A small image classifier, trained from scratch.
Model: 5.5M parameters, 48-pixel images, activation gelu, num experts 4, patch size [8, 8], layers 12, width 192.
Data: trained on photos of plants and fungi (iNaturalist), 90422 training examples, 5.2 epochs.
Rows from block 4 of a small image classifier, named by matrix and row number. Rows with one number belong to one neuron. Each number is 200 + 30 x the weight over its row's rms, rounded and kept within 0 to 999. All counts start at 0.
After each neuron's rows are labels from the 100 images, of 14976, where the neuron reaches its highest value: "responds to" is what is common among them. Only what is clearly more common there than usual is listed. The data: photos of plants and fungi (iNaturalist).
# fc1: MLP up (model.blocks.4.mlp.fc1.weight, 768x192), inputs 96-191
# fc2: MLP down (model.blocks.4.mlp.fc2.weight, 192x768, transposed), outputs 96-191

fc1.218,251,179,176,216,222,198,180,190,177,217,183,179,142,200,220,222,235,231,202,179,188,139,195,199,178,153,215,224,175,208,211,149,248,224,228,200,190,202,288,225,181,181,232,140,209,242,195,149,216,176,129,180,188,218,204,210,212,204,202,181,249,140,216,188,214,225,203,165,225,183,207,204,236,183,164,239,190,182,237,162,255,211,195,206,242,187,184,183,190,170,217,195,229,181,219,252
fc2.218,145,199,173,193,188,187,159,192,169,241,145,228,233,213,168,194,174,233,193,228,197,228,203,206,265,195,242,185,199,112,195,237,178,160,185,202,234,193,186,211,215,158,228,172,178,141,207,192,187,188,241,228,191,265,191,209,200,218,172,163,116,200,209,228,235,182,225,208,233,273,204,149,184,220,209,226,184,218,166,217,151,164,244,174,127,166,177,201,190,202,203,206,233,187,246,178
responds to: order Caryophyllales; family: Cactaceae; text has "cactus"

fc1.562,146,200,203,214,266,176,221,220,168,215,203,230,211,196,194,211,206,164,175,191,192,223,257,218,181,193,209,227,199,237,266,240,213,176,246,249,202,201,227,217,195,219,159,216,192,148,145,151,212,189,141,223,209,152,141,211,156,187,263,241,151,216,207,203,228,188,254,237,172,201,127,221,228,212,147,241,192,219,194,198,224,182,270,159,219,205,157,153,150,172,221,171,221,203,215,184
fc2.562,243,200,217,233,224,226,208,216,178,234,210,115,163,211,193,188,215,212,242,181,191,217,217,251,248,232,184,199,180,173,199,201,211,178,155,133,222,241,156,221,205,202,248,171,223,195,204,159,187,198,193,191,158,170,225,213,179,196,173,241,190,188,172,227,187,192,204,196,235,155,161,178,227,225,261,152,209,189,202,156,157,183,209,199,192,190,214,211,179,226,213,214,162,152,202,259
responds to: order Caryophyllales; family: Cactaceae

fc1.380,211,207,184,197,190,217,180,190,174,207,230,205,233,179,200,196,295,243,205,197,168,240,166,171,189,195,244,190,118,202,196,191,216,205,174,165,200,215,235,177,194,152,150,235,227,175,175,185,201,180,135,217,181,204,208,214,233,188,152,238,210,219,253,203,257,214,192,188,214,210,248,171,151,194,232,201,188,254,179,148,177,207,232,178,194,227,211,248,204,177,235,178,195,208,194,243
fc2.380,236,150,206,238,194,185,246,246,226,205,172,241,144,230,188,223,173,210,219,220,195,179,253,201,182,198,197,218,242,211,173,206,179,216,210,175,170,207,188,279,226,179,180,171,168,159,200,169,195,132,232,202,228,169,199,216,164,228,215,186,255,172,157,179,131,203,209,120,137,171,157,216,165,161,157,205,190,196,156,217,243,220,192,221,204,220,194,223,185,174,215,173,173,200,175,253
responds to: order Caryophyllales

fc1.407,192,185,197,232,236,231,216,189,177,184,212,199,179,204,207,243,232,167,177,171,213,193,191,182,196,152,181,189,194,157,230,219,234,201,206,214,200,151,196,176,295,161,165,217,181,180,238,182,112,206,189,218,204,143,173,187,171,242,187,212,181,171,206,168,197,250,226,159,221,208,220,187,190,210,170,173,212,231,226,243,256,221,213,191,243,147,238,213,200,188,163,216,228,227,202,202
fc2.407,184,196,208,231,212,263,146,221,196,237,286,188,243,195,202,180,202,203,173,264,191,255,161,227,191,193,120,175,205,210,198,233,206,153,175,198,235,254,226,167,138,222,201,218,161,130,207,177,230,156,187,242,195,188,204,177,181,204,191,236,243,234,248,229,201,183,211,164,236,223,136,226,215,154,208,211,250,212,191,202,183,178,216,160,168,189,216,162,168,211,243,180,179,190,187,197
responds to: order Asterales; family: Asteraceae

fc1.119,216,178,162,234,278,205,210,141,196,213,207,175,206,207,169,201,212,255,195,206,237,203,170,123,206,167,157,230,224,204,213,153,201,154,164,210,171,250,237,128,219,235,174,213,135,255,224,171,204,206,179,259,209,258,240,202,172,184,220,252,217,213,203,187,153,229,193,175,171,227,167,202,218,166,221,288,158,196,210,213,159,193,213,182,182,232,159,244,209,196,195,196,198,184,181,180
fc2.119,186,191,216,224,192,211,185,233,218,215,190,177,226,207,132,220,186,201,210,180,253,213,150,185,178,235,193,218,211,184,153,181,200,191,247,187,202,179,156,231,219,181,201,170,150,216,185,183,180,175,131,172,194,216,207,202,148,183,186,250,233,170,195,165,198,247,235,214,179,219,199,189,193,189,182,238,240,189,177,235,171,186,257,190,227,190,187,172,224,221,153,243,199,173,226,196
responds to: order Caryophyllales; family: Cactaceae

fc1.675,186,254,180,180,180,189,139,184,155,168,215,155,155,227,200,214,207,175,216,201,187,215,214,195,187,167,197,245,228,223,210,224,181,192,212,188,223,219,177,170,168,198,218,241,172,231,201,168,208,215,197,211,194,136,235,181,213,146,261,240,269,214,205,209,200,190,251,220,182,183,189,164,181,212,220,220,198,173,236,230,226,191,175,182,247,180,211,183,190,192,175,198,186,143,232,206
fc2.675,184,213,225,199,234,218,165,196,265,191,215,206,245,218,189,180,182,198,198,273,188,193,224,168,188,238,223,175,183,197,204,153,208,161,216,170,186,168,205,182,268,169,184,181,148,183,242,215,174,207,182,223,184,190,183,215,122,182,148,156,236,231,263,240,190,172,221,217,200,172,214,217,194,204,172,183,223,204,201,149,197,208,214,234,209,154,207,199,230,210,162,174,212,222,183,114
responds to: order Caryophyllales; family: Cactaceae

fc1.150,205,188,179,210,269,187,252,217,183,189,218,204,190,251,178,135,224,207,169,203,164,184,177,242,204,210,206,167,183,216,160,221,236,164,222,195,204,212,207,178,197,211,191,206,180,195,233,210,227,189,223,241,193,229,164,211,179,208,234,154,248,176,200,183,189,192,138,238,209,173,227,216,225,188,142,180,182,222,243,235,172,209,209,170,254,257,204,225,183,285,180,132,203,183,224,216
fc2.150,179,178,249,188,208,131,207,206,185,209,194,215,181,201,208,252,172,153,187,209,236,228,247,201,173,165,168,246,216,133,273,213,186,174,191,176,180,174,147,231,189,173,157,152,244,216,231,249,202,191,183,204,214,195,210,189,202,191,207,238,166,232,211,183,256,167,181,183,184,208,126,189,220,206,220,250,199,249,192,219,228,132,190,198,151,187,205,122,187,173,177,209,164,239,181,181
responds to: order Caryophyllales; family: Cactaceae

fc1.756,245,207,217,181,199,182,191,205,172,211,195,211,249,217,183,207,198,172,205,162,174,238,226,220,194,268,213,142,201,160,165,221,252,206,199,247,216,227,237,167,218,186,215,215,148,213,221,190,173,174,233,206,205,175,185,141,198,178,125,212,140,183,242,239,225,210,244,228,192,215,157,173,203,197,239,255,183,250,205,222,232,169,231,150,200,201,197,156,175,188,181,162,194,167,225,203
fc2.756,234,164,189,245,197,160,163,155,192,202,181,210,230,244,238,230,210,251,173,190,265,230,294,250,210,207,175,184,198,163,160,238,206,218,252,194,181,202,219,213,206,186,226,158,149,179,204,154,165,197,190,165,193,190,200,232,199,212,163,211,160,183,208,186,210,187,199,210,219,200,240,195,181,226,251,195,179,239,229,134,197,180,190,200,166,203,240,177,211,211,199,216,197,233,223,239
responds to: order Caryophyllales

fc1.677,205,228,191,184,209,224,177,181,176,232,192,169,228,208,224,238,215,223,248,243,165,170,177,180,227,244,210,181,224,263,233,267,181,204,199,150,285,221,190,193,231,159,257,152,210,206,217,197,178,209,143,217,169,207,176,238,212,168,220,155,191,214,208,191,184,189,212,193,211,283,126,223,183,173,148,237,224,251,201,218,234,177,213,233,206,214,199,231,194,201,176,242,216,217,175,177
fc2.677,222,218,191,187,183,175,180,149,254,175,176,188,185,157,203,253,189,245,201,164,228,212,222,157,195,142,266,196,238,174,163,170,186,206,231,204,213,196,185,182,193,212,186,220,185,244,187,198,202,176,244,246,230,185,173,162,170,227,130,192,240,189,224,198,191,159,206,183,230,182,238,162,211,199,207,210,142,195,188,220,160,240,253,228,246,198,151,179,199,202,172,216,252,198,205,176
responds to: order Caryophyllales

fc1.532,220,233,129,208,222,187,166,204,208,199,231,218,200,153,178,248,181,201,272,176,258,163,267,181,159,192,166,246,218,227,181,234,228,109,170,227,182,191,188,208,181,186,159,228,227,193,161,169,173,148,252,251,168,183,190,237,154,246,236,198,192,198,195,196,219,209,211,182,184,229,238,242,200,218,168,177,201,178,211,161,210,219,253,173,257,208,233,192,159,207,168,212,152,228,169,212
fc2.532,181,166,233,216,182,199,192,223,196,213,220,195,234,179,246,193,214,173,214,215,150,225,182,246,198,195,196,168,170,208,187,168,266,203,160,193,150,216,241,190,222,218,183,193,208,212,221,209,242,209,178,189,214,227,226,188,212,184,199,254,171,147,172,169,193,180,203,270,215,185,169,232,157,138,213,249,186,231,194,192,195,231,216,220,241,173,238,154,169,168,240,223,165,179,280,222
responds to: order Asterales; family: Asteraceae